From a checkpoint of a small self-supervised image encoder: 32-pixel images.
Rows from block 12, named by matrix and row number. Each number is 500 + 25 x the weight over its row's rms, rounded and kept within 0 to 999. All counts start at 0. Numbers have three digits each. After the name is the row's rms in percent of the matrix's.
# convs1: 3x3 conv, stride 2 (model.blocks.12.convs.1.weight, 192x192x3x3), inputs 88-109, a 3x3 kernel for each
convs1.107 099:512507540508523533504561493519503490487503489493482499508495501493493498499504484575508505507520552520492519493467510510493496501509497525466514531474554452532535507491484493482485492496464499540475468472573472483527548664535538500552476461487512500518511495506505500514510505482516484482491492474512542472498496484462426475518578596543522466479408486512497481529506491479476457503509492520495502517496487495489492492477485507492496521501497489493516476487490523514468512496499526526500527515514521499508518492514501498518488496503483491492522499503505513489490481506501486512470470503494530506
convs1.108 095:505528585485463484460491505497466504514515534506494514509504518488535508510501505528542515529459445531517510495503492492504501494519531452540513494500472542503515511492526507512514496508495419572531564532492574509518415498440506562551463513467495510492511498497486485490499497496497504486512523496452560531522527489496498471394489510496459557473465467528494501493490495494506497512519502509514505492507473505504498495489491505513494504502498495524502467508503494510493534509505487519495522501513514492503520490511517524509521513535501482491501518503487499505482475487494493486507499472450486492
convs1.109 097:481463514445511501476481465507516509523506500531490517500506493488505513506494514549480534499522545506465503511499524504495503528506469539480562500518551522463508511516498506490524536489537575463510541519557533510475518459452586484491488525527485507493516473489490496500509511509496506502500497513490510496487452488486475494487378399448475471521492487502501499501504506501509488503503505511486497482484483508521485499491510517490504521495515509505502491488502469478482501492486518495483473489523487498507505497514500478496501475495502479492487490477499491491475485494488478534503515549486508496
convs1.110 100:498511508504497523505470522508503487497506492496499499504498500505484512508493518475493521478531482475502519500492502493494490488485499548582483506554504502519487504516508495522495504497535500554493510572543533546486599512483486507526498478559524523486487478469507511476503491501487486500492464479535558526520526517534498499530494510488579512556494459514488513499510497495499488501513490510518499487481483502503507497493498505497502499499495494502520486499478508509533521535520487515512511499494495495487502506494529517502493505505504494456505496499492483494491489510445518493487507504518509560
convs1.111 101:502490506484481523510482540516498511488480484492499499497499499513510506507497491456496529464463504491504511507501508508516508485492512489512526523515561523433519508488490498500486523482475447558514517523541516470581500490486549551519532594516515530511524498495518505493503504500493502488505499487520543505580521500475523531434425498454456465475469519502514504490519503501498508506504501505509491511494522500486496509502493477498503494513494537515489511493495510499488506481493493540491498528513496497515489515497511515504514507495494527486508503511508494494507490490513501514491514480506509479
convs1.112 098:522526583500487518509498487505503499510491514503499514501509497484490481498490488456495481430496436482537473492468485468492486480478476543579489533526449522520508496492498494500483513475508497544464464530447546484511550498419566420530447493516503478500481489490509499503506496504495513514477490499508508496454525513526526529474529480485479492563592552487485506495513510486488494507510509496496500491496510503509509502501496506503508512502489478484464477487502485492516509521511529524519497489513495496478510489486523488514505503500510477498498499488509501491513505493490510500464518506492495493
convs1.113 105:504452490511495489488488466492496528495500506505503499515503502499488492493510510481546534510511462498514475509489511494485513488510500528530543580551542547501501498466485477481476476478504481556553487476520534505465571555557476516512536447472494512501511517497503509501497498494490496496514516509509549515519497474515558470506530530474525518565415500522503513499515506503482488492496500500493495493488485503491506485481485502490479510488492506495488485475490516542536505515507516548535492494495502500502503499512492504481500504501497505494495506495496490488499487485458468512523494551538528512
convs1.114 094:519547497506505522481458486524523496525514484513506499474498495490488483496471473483436425500477480425511486486506488496512477499502446543501492488510567533484557489503482496515514516502507549489473527508509468541564472505514480491465502451520512506506486454504515515507478493500507500511502524513478484514500518477531534556455521534456520515580553596498504494512491493500503484498496498494514497515522506509508503488495486502505494486514486489507496508495514473503477480495513475506461507490505478482518512514504499495497507462499552539538531533537517524519505514526449468522469506532485533496
convs1.115 108:457420453473459479539496466501487477510496500499488494526504513492488495506494472470498435479498494490482486507481486507495501516501504489538458527511515550448501505521504518486505506489495479491472494496484515416492485507480502505546438456543510516513523512487507483491503504503507498499496485497515515476555562480491501517515502485487505462494484516507490496492499500493498487508480504527494503513497509502511498511501510494489503514464480536498488532477469509503473554523513534522492517491496512491500517506509498497508520506464515473506490504479498489470493493488481511479523480450536556509
convs1.116 089:507517499508500525450458476484478489505510520496483499493509513516507498494493498463501442520515484435491451504516476489477476472499492522550478483493516546439426499491498482454502495487509526530551538505488510433524472516464518487510467551453511504498498481466515501499512504482492498497499519496507519557526508533511525527499585564493515489500465463483497497502498497505527515487506513483486489485490507492487499499484498505498499504529532516533503495501495517530535515510520521529497494511495499482507494507494525520535510483485518470504493502525514518522500483467470467487476468496472442533
convs1.117 094:509514533513493492490529476487513517508490501505503502512516519514509505513512519529494562498478498465504487486486471499487497505497492467495569498495488541513526506505497497510486489488517520568553504505532528475502529462458484507522510552523510473518489505530494491519509506506480499496473465489517515497516509498515519519547479456390488502462487450521506512531517490494497512509491490496487489503503508477499490494512503483478496506528500494502490498512519505489503518508530505501499503502501498497488491491496520487507496517498491480498523496502496493479492486498475582492475501504513526446
convs1.118 107:552518535510505498530534533495505506506486489493511505500517499516504495506513500473507536509502532533483495499508485474487483482495503443483477505439481459468548506495499515501488497491489490478527469436544523511537468561528513557579484568478490504498502492510512471476497505500502497493489484489497514487502510546559512500531579471571547468479565482504507511506511509512506509497507503513501499503484493501516496504496482491517513486486518484484507491479514496506523525510521492492477505499505510497517498493488504512488510499484502482477489495499495503494498493479502500533488466514488450493
convs1.119 097:540500491504527505502509497505505490513517499505493500496494484503490484505506514499504465474497535509502494474468460487513472488483482510482501465492487501516529531528507521518510503529507484514490438459549507480520515510416544548505489461478506514516513492517486499500508518534500514503487519494484496496476464495504478519498458456525438570507486454474495495497496492505505482493495510492511499510505506489502503498497495489507511479500495517514487482485481510513513512525509488479496510511515510521525500516504484498494472506481458519488494490508505495491520496496490489506507488512503488477
convs1.120 091:518500517477447464516471488523525542564509497496487513512494517496510496529491515502475486502504473510511527517517483482467488495478488541500482515458479547461507487531537516503525454491512511520454532445546582525522481507546449442524444570538471457483499472482496489472498496501518481497494462481462489481536503547525492480509419477439514522506478457499514517518483476487478496482488501511508508484487484504503526514511519484483508512487511496500501499470504482468504497479493507505502508485507504498504492480496473472486504515497473480450498476493501498511512507491499478489478466471504461506
convs1.121 104:491450462468470469519452467494483505492521501497494503488491503495485496494492485524540511492529516463560519498503483481480478501495494552497487437485447452516510500487498472492506487516495511483512439522447495552454426511520558539562537495477502523504496509491490511504488498490493501512498493505464489498525539515472559528489516529524594552514518527497494507498497504498504508511504504509494491504481491480498485487524506487518498519512520496489498516495492488519494505480502495527498512517502512517523495499498506512514486492470502489474506504500504526499508509505516511522469489514483460511
convs1.122 109:471444461489480489450482476511513522483507487484508489490489498485491472499486489488485520491492499509500532494489511505482510486475489525482517561483524462442530505494524522520513507493517472500506574472503498467533465412427496575487512577499493483510508513504482473471500501513495507498490484491514510532475508497514477509410427392578483506487487507499499509512506488495509489511503503498502501502488501498498499480490478502485488492473482505529494496487505485478525509500494479519496501500504513501502493499501491486507531509492497478464497498505499486514503503508492525494520542517496471456
convs1.123 099:474489524482475481502531495504499481493502518505488512496527499510495511507513518468483515491491499563515520517490496522489441521499473454481483459489512498442425499516502519517521482474473447510494487430513518478451505513476553451541508478516491490485494479472501489495489483495495487496482489486491475486521496508573467530422463500550461534533444498504491494502485510502488528483489489511500499484494510497505501500505493494500506489481491507477472512534505503497481509487462529503511504482498498500474517503491486496472494475493496526473506501507507493502496498496500512526503466461511486459
convs1.124 093:552538552500499498510521505513498498478497499493526495475502485497506488485503496519527563516476472538459457497564569489488508505464474510518515501505507515485462487488494495507521500509532505500535537493486548563509530528455484519468574515506512506485518484488502495477475493494492487517506493504448484464506494483516504483523417461472398483553455623488513500493512499511496480502509491514511495496496473493492483486494503481504496513546527508488483551511489566547529498521523522527519485507526493520500506477474497487504507493462511520489499497502506494504500507486514501515508536520502491510
convs1.125 099:489484504485474480494484513466480459473509487494494497497496495506493492499509504470501524437494526452548511500488520515513516491517500507521548489585514497482464496490509502494499499464484481506495488540533575499458508518480479469468546511493510512499510480523485493498498514504498480487503498492479502508475511501498495497442377485461515608486568498495485499488498503483494500496493494494490492518496486505499512492504496497483494489485492489510509488479505502511475494496487512494488498501492501501492493480480487493491526496517485490510504498502496511499503497508485471460513477518473439499
convs1.126 108:472452457496519489533530536516503515504503496512516488515511503511519503506509496481478484482458506486494473467457438512486473551544503510516496500494491461463475493510535484503482481507501512545554484497509473463481467494559509514466498529499498496475479510509527535518486510476485502490487512498481516468469538501521486460453460480509502519461427472495498496502516509492501488512493495512521497513501490504485497493494484499497503489480455511520473548556510474449457508511499559556527487464485500488502504502525511497455493507484491497480503522521481498516480454484427476492482507506492520521
convs1.127 099:451493477484540450514491480522475515491487487484486498509497487505505512503503506514497538541492459497515472474517511535509514520506481532528519464516502438475525506501528492501506523511527464488510480499552498487521601514546536593475502435510515504504498495493535492505502501500511507500504499511476498501473486485513485450461473529548537481557493472480496493513515502502499518489502490499507499524522494499490502513510492517499493481489481501511491514503482525515513515518502530489504498478502497488489516494516507518509493507489488488462504466506494498495509508506453495475514494506499482478
convs1.128 093:520518505495526458496472472494502487496511511502512506510522508516512500502503490505479526490483495468429499496496531492499519510518507537479484511514559514483472496520501496505509515519495485427464504458505418465522471514518501459518485504463511508514517491518506482503510507503491507488505484474491485497518513510490537504445484459491537514490517501497521513512510496515502501498501490506501488492498499500502509491494502515503485486508496496498484485485530471502512520506525482474497492514515495513516484482515516531525507501478474489509519496487488506486507506501492524499503506471502456534
convs1.129 098:504479502526477483461508496488506503496510516507515506515506478501495510498505522479506448487443454530530460474471492513521507507498490434464475460511482514598425503505521528512505496466516497511479489482493477568454468483471469446472484473533474486466504511507509494493493486485492513497504492512486475484459484513437474435507466436527422534427494543489490477495500500495491502495505496501510510503492511488490496490497482503490497489484517503507503480515507488473486496480515476493482494484488502501485511503508507486480501530513493518497491489486504504492500512488436476507515483521456447449
convs1.130 101:491471468453481478487499453504503508519498497488521474499493482493502486501520508517463481516504484528478553524480496481463485493497499496516554460514491483488455513508497466485483518501506491515486489434500535436475492488503499548533548498518522498505503462500497499518508506491510508501493480489513518481490510487507469504465458462485496523465485502508505499495512499503510512500478490502489496497505506495494496491483496497487497517471478511506489494513500510486519477488520501504510487490492506503518505511499516498478500487501485484494504503499515502519516521507505493506521529515502481458
convs1.131 093:487478477476503525481515514493476482494478472515496499513506507516497504509519506493502522456450490542458520499495540490479488502453478494477474502532512458480522485507479505494491502565526508522537542465467532509455541441485526478486544570497509516525498526511496489511493498492525505483516515505506485530474460499469476474581538496503468526560506461502501520474505497489518502496518497502517516517502484500504502497500499493497496499481478501503503522498472518517513501499508524493517502493502492495479497490504490505519514538493552529493501478513481474516483492510455497477462489509493485572
convs1.132 100:486495464491482478463486515504505506474492494491490504507513502495509490488504496484488455577526508545463506486482483494464489483500502463564514524554497468457516492463466480489483490503495448544568519569532466427473545502557491509539494554529506498512492498509523496519508500504505489496510500498466516505474509495496505471440445463489525479484515572498521514488506524503497515496483510474507505511508509504507517494502473505520494506503514501486508510513519495502522488517523524465488486491514479508499501483500499478482485482487483491506521506519521515506510508502462462453488466473448483491
convs1.133 099:489458481495460474513531536531509519528516520506495508507503501504513500499516532481543522511490519484503493482484476477479444531553540535485517506517498496496479508504530510516503539491490546504543540537557536491482489515464501563544551523550512476488514494467478476477513494499534511499495486496467494490499500477463495491463515488498457473474505598500496488500498498486489481494504502510493495506490524501501520507503502494499497496510476517518493530523497492479467509479485513504520500496488501510488519513498483509494523513509537484516522497513503510514493503505503502462480520472502522568
convs1.134 101:522502528509514524504506494511480509501479496486469469481508491503500504488498489511531523523509501557486504515525506507481524500494499562475495522526495465483493528523518491479501466479501537547553553472508459417488451443450542530543470584570485486488479481449506488455490488502477479481496484474480464472506499456501470489479421544571557551547479496494510496489489490496489505493490500482493490501516481500513501516499504506512495488470510477478492513518503506468489492489497477488515498490491483492482504498482503496479476489433470488476488502490493476493498495496512466522507463500515514484
convs1.135 109:479477479503478491467454504496487515495496495509502507498502498501494506502491510457484485478498469516539530498505501493522502475507509483476488464475421494530520489504482492468479544515517462463452470469414511568581484516527449468480533490524501482503509509525500499524499488497486500481480481487502498506464516464468487495502495488488538485518548507498497507490496493500520515507510490504510499496489492504508506501501506503500503494506494483495485472486484495508489496483499512530538498492494505483496476502481486492489484508483463500477501504509485491491514494500518488497492484490525522521
convs1.136 097:513517535485499522470523519462470478494509515496496522506494477479493495488505512523534539473520502507490456495536553466497514487550517515516491489487512486550488509509482508496529540483500495487531473594503432548452573533539484497552495494513494503492471495481474496468493493487479476479486515499471523487506543499499508463499556489505518466555549482485490508512493523498507496485499495479483483483505505506502511512505510521492521506490497500501483525502520505501511462521513477501488497507493502502505493491501495501486501488507515495492507520500481485497478488499526506534504538513517479559
convs1.137 095:520503516510476515485512513485506518493525514528506524495497512495485492502494480479578518506569510514534481500516507544509539497482527460511534454482511474583482499518534511524527499458477484537543468522483493577420550541602575518535514463518471487441498501458487521489493505488496491489500483492496533491482507513492484512522494446482473468477494586486489511493507499494496510492498477486491492486485507503509496502507508508510499485511491507523477470512512482494506499514508496486555488484485508501487484501483484482440493506451505496483492517498509509495503511514503538516503514506480495480
convs1.138 094:529504544522514480518454485476482498488476494482502512500499499489512509485515502479534471466497593476496524489506489515486459514507481532523435572485499462513443491477543468487534490472509573535550534470570515493472447486512440498565541499482518508516511521560495520515506500502487505507507513504505497463560513529540460506576531495506461480567477479484489497511516486500496486498507516503492504510499502480507484473496508509497502512491505497505514506523516494503502522472507540482495508485516501511508508523508500515478540522534489521505513480496494511503493492519563497539515493479527544532
convs1.139 106:508532543494504512470468518500495484509495490494479485493495494515508503490505496516504492486475520430475435485498522472498507479470471545559522515504542474494510515500462495510493521522525557581455533459479492478525468482510475430516530492488489492508474505480474493513516491503487513498501484514500527486473498513544511469501491481549457510573517525507494505495492498511499496506501514503499501486476507500500501499503503495509484490506530492517506506488509480529539528505499507502473512498498497506498491506492509495513516502489539499506492489502506515497509509493469537554498497516522477509