From a checkpoint of a small self-supervised image encoder.
Training: muon at rate 0.027, batches of 64.
Rows from block 8 of a small self-supervised image encoder, named by matrix and row number. Rows with one number belong to one channel. Each number is 200 + 40 x the weight over its row's rms, rounded and kept within 0 to 999. All counts start at 0.
After each channel's rows are labels from the 100 images, of 14976, where the channel reaches its highest value: "responds to" is what is common among them. Only what is clearly more common there than usual is listed. The data: photos of arthropod specimens (BIOSCAN-5M).
# convs1: 3x3 conv (model.blocks.8.convs.1.weight, 112x112x3x3, each kernel summed), inputs 0-111
# convs2: expand pointwise conv (model.blocks.8.convs.2.weight, 448x112x1x1, transposed), outputs 0-149

convs1.96,227,218,232,207,221,208,247,189,161,255,226,176,229,270,245,238,168,226,125,194,223,232,236,187,231,190,255,205,192,205,120,116,188,185,187,251,180,142,135,87,172,174,240,199,199,234,187,191,202,165,249,156,206,171,222,145,156,177,179,144,188,202,172,146,238,126,158,219,134,215,192,114,124,238,182,189,150,159,233,182,145,197,193,189,164,212,203,213,237,213,193,246,273,211,146,281,234,266,197,158,239,226,186,220,154,203,202,211,171,270,282,173
convs2.96,210,208,217,213,118,119,229,177,199,224,209,213,186,103,182,174,186,151,216,271,160,202,201,149,215,181,252,201,205,202,190,136,228,159,204,171,196,123,191,175,190,195,181,321,256,204,182,193,208,230,123,216,289,222,161,101,192,223,190,178,177,217,209,200,192,174,211,200,235,226,196,141,211,208,210,203,106,119,187,232,216,133,158,188,203,273,191,200,216,189,165,180,193,211,164,208,219,242,180,180,207,222,233,250,71,176,167,196,235,198,192,240,158,166,182,154,216,219,178,195,124,215,246,195,171,178,134,186,445,227,226,212,201,214,213,197,246,214,214,283,209,232,155,203,141,228,168,195,229,311
responds to: order Hymenoptera

convs1.19,211,244,298,230,231,163,263,182,267,248,231,255,145,229,188,146,210,190,188,195,204,119,190,202,187,112,160,215,175,218,208,270,154,221,250,127,204,266,231,183,209,101,257,210,231,258,222,231,203,184,211,177,193,183,241,198,132,172,177,238,209,243,98,217,225,275,224,182,200,223,166,150,187,156,162,146,166,208,190,217,197,230,174,170,186,215,193,193,153,185,180,201,201,229,229,222,195,166,207,172,166,214,245,181,180,242,218,207,293,176,76,239
convs2.19,191,188,156,187,183,179,182,203,183,184,111,161,133,120,93,206,154,211,163,161,241,206,205,138,194,193,184,203,202,193,215,153,204,202,259,119,198,237,208,184,187,123,220,216,185,201,203,223,175,195,211,199,165,198,205,233,106,200,231,220,267,164,191,198,152,158,204,189,100,197,152,234,188,184,197,181,67,173,119,258,204,202,193,174,163,188,226,213,230,220,222,219,198,206,214,160,191,82,219,191,145,258,305,158,188,240,150,204,171,206,192,188,186,238,220,269,130,180,213,176,203,193,184,207,215,177,244,183,243,144,282,245,190,213,204,206,133,205,205,336,186,232,264,204,268,225,162,197,125,232
responds to: order Hymenoptera

convs1.25,177,191,184,182,161,207,214,284,337,198,186,186,284,281,231,244,233,210,241,187,284,177,152,180,179,224,220,202,200,182,142,161,193,123,157,226,201,189,174,197,192,258,219,181,129,186,142,178,214,255,221,188,190,216,207,169,136,144,171,206,167,184,226,205,186,256,177,222,166,160,187,153,149,198,177,105,210,268,189,222,148,258,189,132,214,179,188,219,199,182,193,180,225,169,209,228,202,190,210,213,177,186,152,255,235,248,119,90,167,205,173,144
convs2.25,201,193,209,192,211,223,100,241,198,222,202,178,163,133,219,204,207,225,171,111,196,194,214,226,197,225,179,195,205,194,195,225,194,151,210,239,199,150,162,166,239,141,205,205,209,197,140,232,200,254,198,199,166,184,217,260,183,260,162,214,192,201,206,193,181,191,246,194,306,201,207,106,199,184,184,168,379,163,219,199,185,193,189,302,216,146,240,204,252,185,241,211,195,213,272,281,190,123,216,188,181,260,119,185,213,224,174,195,255,192,200,194,221,98,195,197,280,215,208,190,144,168,190,202,153,172,154,200,207,238,216,282,185,173,208,177,184,203,201,120,161,231,239,219,249,96,189,119,190,287
responds to: order Coleoptera

convs1.84,218,158,157,192,150,214,198,144,155,155,132,120,162,205,296,277,268,257,266,267,229,303,250,130,186,169,195,248,242,205,161,156,205,219,181,159,199,146,174,174,207,264,205,193,194,191,182,219,162,200,205,196,200,169,205,200,152,213,233,177,281,225,229,180,211,201,211,167,186,212,201,229,184,247,228,162,176,216,231,185,241,205,196,163,220,231,243,219,204,212,223,97,242,162,150,147,165,111,210,267,172,233,250,225,147,192,211,161,123,213,214,239
convs2.84,201,191,212,198,200,154,162,209,201,189,225,182,198,122,241,261,198,243,241,119,213,194,227,234,204,190,208,194,203,183,208,282,203,273,203,0,196,212,201,203,192,238,154,262,183,199,208,194,158,272,153,190,202,206,194,179,209,148,155,173,193,219,201,215,216,210,154,194,83,207,223,153,217,215,211,184,269,155,210,265,171,203,220,150,179,165,171,216,85,192,257,177,204,262,213,113,163,218,182,211,278,150,217,224,181,170,196,205,274,213,203,219,272,315,220,178,220,201,198,212,250,197,180,206,231,199,225,186,212,229,220,240,211,207,217,251,259,210,211,342,188,118,207,165,259,213,190,188,185,229
responds to: class Arachnida; order Trombidiformes

convs1.78,206,188,123,187,120,222,195,214,212,221,271,268,246,317,228,200,237,277,171,247,222,141,243,199,196,157,197,232,233,229,178,120,242,209,163,220,202,160,169,191,220,207,187,164,119,121,150,172,202,247,256,196,215,169,164,133,234,289,169,234,198,217,210,175,197,158,203,188,191,171,185,170,213,229,256,230,199,188,191,200,189,209,259,222,153,113,159,217,189,200,181,148,238,149,210,195,181,140,182,124,261,204,215,139,189,207,253,281,182,198,244,196
convs2.78,194,205,174,193,162,196,118,278,177,160,194,174,185,207,228,226,220,189,198,119,147,201,202,165,199,236,206,200,199,192,202,207,263,208,235,149,198,194,209,112,207,122,220,237,224,198,179,159,204,132,297,191,257,169,204,191,216,181,201,270,192,214,212,208,266,179,233,210,139,205,138,168,200,220,210,196,361,149,173,181,202,303,153,108,205,282,138,284,63,207,213,221,204,185,226,238,171,257,222,186,136,216,218,212,182,214,211,206,34,210,211,189,245,210,171,232,309,174,180,129,201,148,135,194,177,182,224,92,166,111,124,221,208,182,191,122,241,191,192,142,276,240,124,192,179,211,191,170,186,241
responds to: order Coleoptera

convs1.17,195,216,222,194,234,207,195,228,305,182,224,214,171,248,197,130,214,220,164,201,181,221,163,193,205,80,171,210,216,239,192,162,182,312,312,127,187,226,273,163,212,161,221,191,169,232,176,154,115,257,193,203,181,173,174,213,201,292,211,262,229,268,206,205,207,274,207,202,239,216,162,156,180,170,184,196,212,219,195,197,184,204,266,193,207,198,207,199,144,161,230,222,203,241,243,182,161,197,196,208,230,156,174,191,121,204,177,225,268,159,114,266
convs2.17,200,231,195,197,247,232,114,218,136,202,142,193,234,125,175,260,138,192,208,136,194,190,184,276,196,207,204,214,207,209,195,189,181,243,245,123,202,239,187,205,180,182,224,253,176,201,189,194,155,165,256,223,250,170,201,143,172,217,266,210,179,215,241,212,153,223,219,215,128,303,187,152,224,231,223,242,87,225,212,233,267,187,290,180,169,193,207,241,266,176,184,196,191,114,246,120,190,201,153,205,210,232,293,132,189,211,207,192,154,184,196,183,150,350,217,224,193,222,224,253,160,226,130,196,241,173,264,226,194,228,225,266,193,199,204,267,148,199,199,239,220,146,327,182,176,203,206,197,147,119
responds to: order Hymenoptera

convs1.108,210,194,169,165,148,189,196,259,277,168,226,222,304,229,176,232,199,238,228,181,228,214,131,159,203,177,246,186,172,224,171,138,233,159,205,301,187,200,174,204,196,204,208,186,153,159,155,145,215,190,163,165,147,243,196,230,183,205,182,328,261,195,316,103,220,190,145,217,149,177,205,140,188,195,146,176,138,219,166,215,162,253,209,198,233,137,230,204,213,203,228,174,142,188,184,155,224,235,183,217,131,183,180,180,195,214,166,216,224,204,165,124
convs2.108,187,179,163,207,151,221,204,258,217,211,196,166,190,168,227,272,183,223,175,179,203,191,194,276,208,279,179,192,213,194,200,220,204,195,219,215,204,216,240,180,199,191,197,133,223,205,202,215,172,208,242,202,198,262,202,233,125,221,178,189,179,182,198,194,189,215,223,190,196,197,195,205,204,199,202,221,220,197,290,175,196,215,183,181,221,196,254,171,225,206,202,200,195,190,250,283,201,219,259,185,226,206,83,212,189,176,211,199,119,210,200,178,203,157,238,197,154,216,220,306,195,286,231,216,180,213,114,188,256,209,293,214,210,221,206,218,68,216,214,185,146,193,220,218,172,130,201,160,207,290
responds to: order Coleoptera

convs1.41,241,199,244,202,191,182,180,264,193,281,208,182,176,214,192,133,170,273,194,185,170,243,168,286,200,221,176,185,161,248,226,162,148,175,154,222,204,186,154,200,174,187,206,191,155,258,184,239,110,153,220,260,178,184,187,233,187,57,210,137,183,104,155,206,256,238,203,200,201,230,157,154,169,165,222,203,217,149,256,189,166,180,168,185,196,224,167,188,190,223,125,187,159,221,220,132,242,251,177,189,224,164,197,234,216,267,234,232,237,266,233,119
convs2.41,214,198,203,215,204,210,207,207,198,190,198,249,175,266,217,140,222,177,182,300,200,200,261,175,181,188,216,191,206,204,209,115,178,297,95,196,200,219,179,234,232,246,215,239,139,202,179,144,142,307,175,202,253,291,206,183,163,271,166,200,218,218,209,212,350,208,245,200,236,163,170,170,197,212,198,146,259,207,267,200,227,226,211,294,206,214,156,258,141,221,210,177,197,238,127,130,184,216,254,198,162,247,246,243,228,190,225,197,204,194,174,193,65,144,180,196,90,169,154,214,219,182,226,208,174,211,184,177,188,181,257,144,224,232,199,231,114,215,213,240,284,172,261,179,198,187,166,214,212,246
responds to: order Hymenoptera

convs1.38,230,149,262,203,219,223,208,215,257,208,177,163,161,220,229,229,221,268,159,162,201,168,201,225,200,214,178,209,207,190,192,254,191,143,201,242,222,176,224,205,219,144,195,218,221,240,337,302,232,224,211,225,239,138,185,166,201,171,159,247,279,200,263,224,238,256,190,251,218,163,202,195,203,206,182,199,198,194,168,235,179,234,169,276,276,178,193,224,205,233,279,237,186,216,308,125,255,200,214,198,168,226,186,204,165,157,98,114,175,158,197,215
convs2.38,181,196,218,185,206,104,146,177,221,174,216,216,205,106,197,172,222,198,175,191,172,192,188,315,214,162,175,189,199,200,188,179,242,196,77,258,191,168,201,200,195,259,191,182,258,195,197,177,219,155,192,200,205,242,209,227,289,219,190,191,189,204,207,214,270,191,211,221,222,199,221,218,216,215,217,183,218,173,229,158,182,281,270,47,252,248,225,205,239,175,190,209,205,188,262,240,226,213,159,200,219,172,247,287,213,217,226,206,95,211,208,237,235,259,193,188,147,142,217,241,183,183,184,207,131,180,231,177,269,160,249,165,215,198,214,209,0,211,210,237,243,221,208,186,165,170,204,224,205,172
responds to: class Arachnida

convs1.60,206,150,221,228,185,197,187,144,153,200,74,153,137,161,172,210,191,264,203,177,182,206,166,206,177,122,138,199,173,254,231,131,156,215,203,264,186,201,163,245,197,196,155,204,157,216,180,223,130,198,265,298,235,284,257,225,226,270,222,295,279,240,206,241,194,201,204,241,180,205,238,215,212,221,245,221,207,221,208,208,211,253,303,266,217,158,191,190,174,227,197,196,183,206,213,195,198,188,230,181,229,218,245,178,243,106,164,195,236,195,177,191
convs2.60,192,204,179,199,206,260,322,205,169,166,245,223,221,247,216,186,201,240,213,102,247,175,203,244,201,255,192,185,204,214,203,118,224,201,158,177,199,205,137,271,200,164,194,240,205,199,161,255,215,180,186,191,188,265,207,238,166,153,226,220,201,200,183,197,269,190,274,188,121,190,160,229,186,200,196,219,117,236,96,194,148,176,194,231,197,150,224,148,232,177,177,198,195,256,319,172,203,227,141,203,191,194,124,257,239,199,150,196,247,193,190,189,241,113,199,200,159,195,197,184,202,105,165,176,209,165,144,176,138,179,10,196,180,181,204,222,265,182,182,263,153,242,170,228,222,212,203,206,185,214
responds to: order Hymenoptera

convs1.94,238,153,184,157,117,247,165,224,279,182,215,173,217,241,247,225,196,199,162,220,267,184,215,175,201,77,113,215,193,224,223,188,183,136,205,168,200,274,222,242,188,303,217,209,183,180,179,236,189,243,241,208,244,168,184,263,278,174,246,227,253,170,231,226,207,213,229,255,240,297,212,152,194,211,160,192,151,244,274,201,206,193,205,244,213,243,164,200,200,245,218,291,215,231,183,133,171,240,175,206,194,221,197,226,137,183,171,167,224,191,245,246
convs2.94,199,218,177,203,210,239,189,132,219,207,228,215,257,193,310,147,259,172,152,140,217,200,258,241,210,214,188,192,225,192,200,221,244,161,222,222,202,169,161,295,219,124,198,147,193,201,149,163,179,211,238,190,176,205,205,43,99,293,225,277,245,199,202,202,210,169,247,203,224,197,176,223,198,205,198,204,252,105,139,205,176,146,283,248,149,255,172,153,240,209,225,189,199,147,198,303,305,213,171,202,197,186,164,166,212,191,185,202,144,184,197,161,151,213,220,234,119,188,188,258,166,199,181,202,173,213,210,205,189,181,184,224,214,245,202,201,138,221,220,291,192,119,121,203,176,226,223,219,221,252
responds to: order Hymenoptera

convs1.63,207,217,190,187,228,195,140,151,231,221,185,259,183,216,188,162,284,222,206,210,311,232,189,223,218,248,231,222,160,227,184,214,265,271,177,151,197,211,207,171,206,343,213,175,175,178,195,195,220,158,238,188,172,213,243,212,158,251,196,282,234,202,178,176,223,129,170,222,192,138,221,144,188,171,146,119,158,239,199,278,140,284,193,133,191,225,248,205,165,192,182,154,231,150,261,239,220,161,214,143,158,205,213,215,169,229,240,173,217,225,183,246
convs2.63,199,208,165,205,155,180,231,164,173,196,188,220,209,266,182,110,192,170,214,194,205,209,207,203,212,262,226,228,196,204,207,206,192,131,211,114,205,244,230,209,210,211,199,210,197,199,186,147,225,254,257,196,242,226,205,253,192,192,246,197,246,249,190,196,169,213,230,206,152,213,207,198,203,209,207,172,255,225,192,196,223,221,92,109,252,207,169,154,197,220,176,227,199,212,144,193,222,236,171,201,171,241,183,246,216,207,156,204,153,218,209,239,243,250,200,217,215,166,177,217,268,223,266,205,184,211,250,248,256,133,281,165,199,207,200,203,159,210,211,110,151,239,207,169,216,171,180,204,206,164
responds to: order Hymenoptera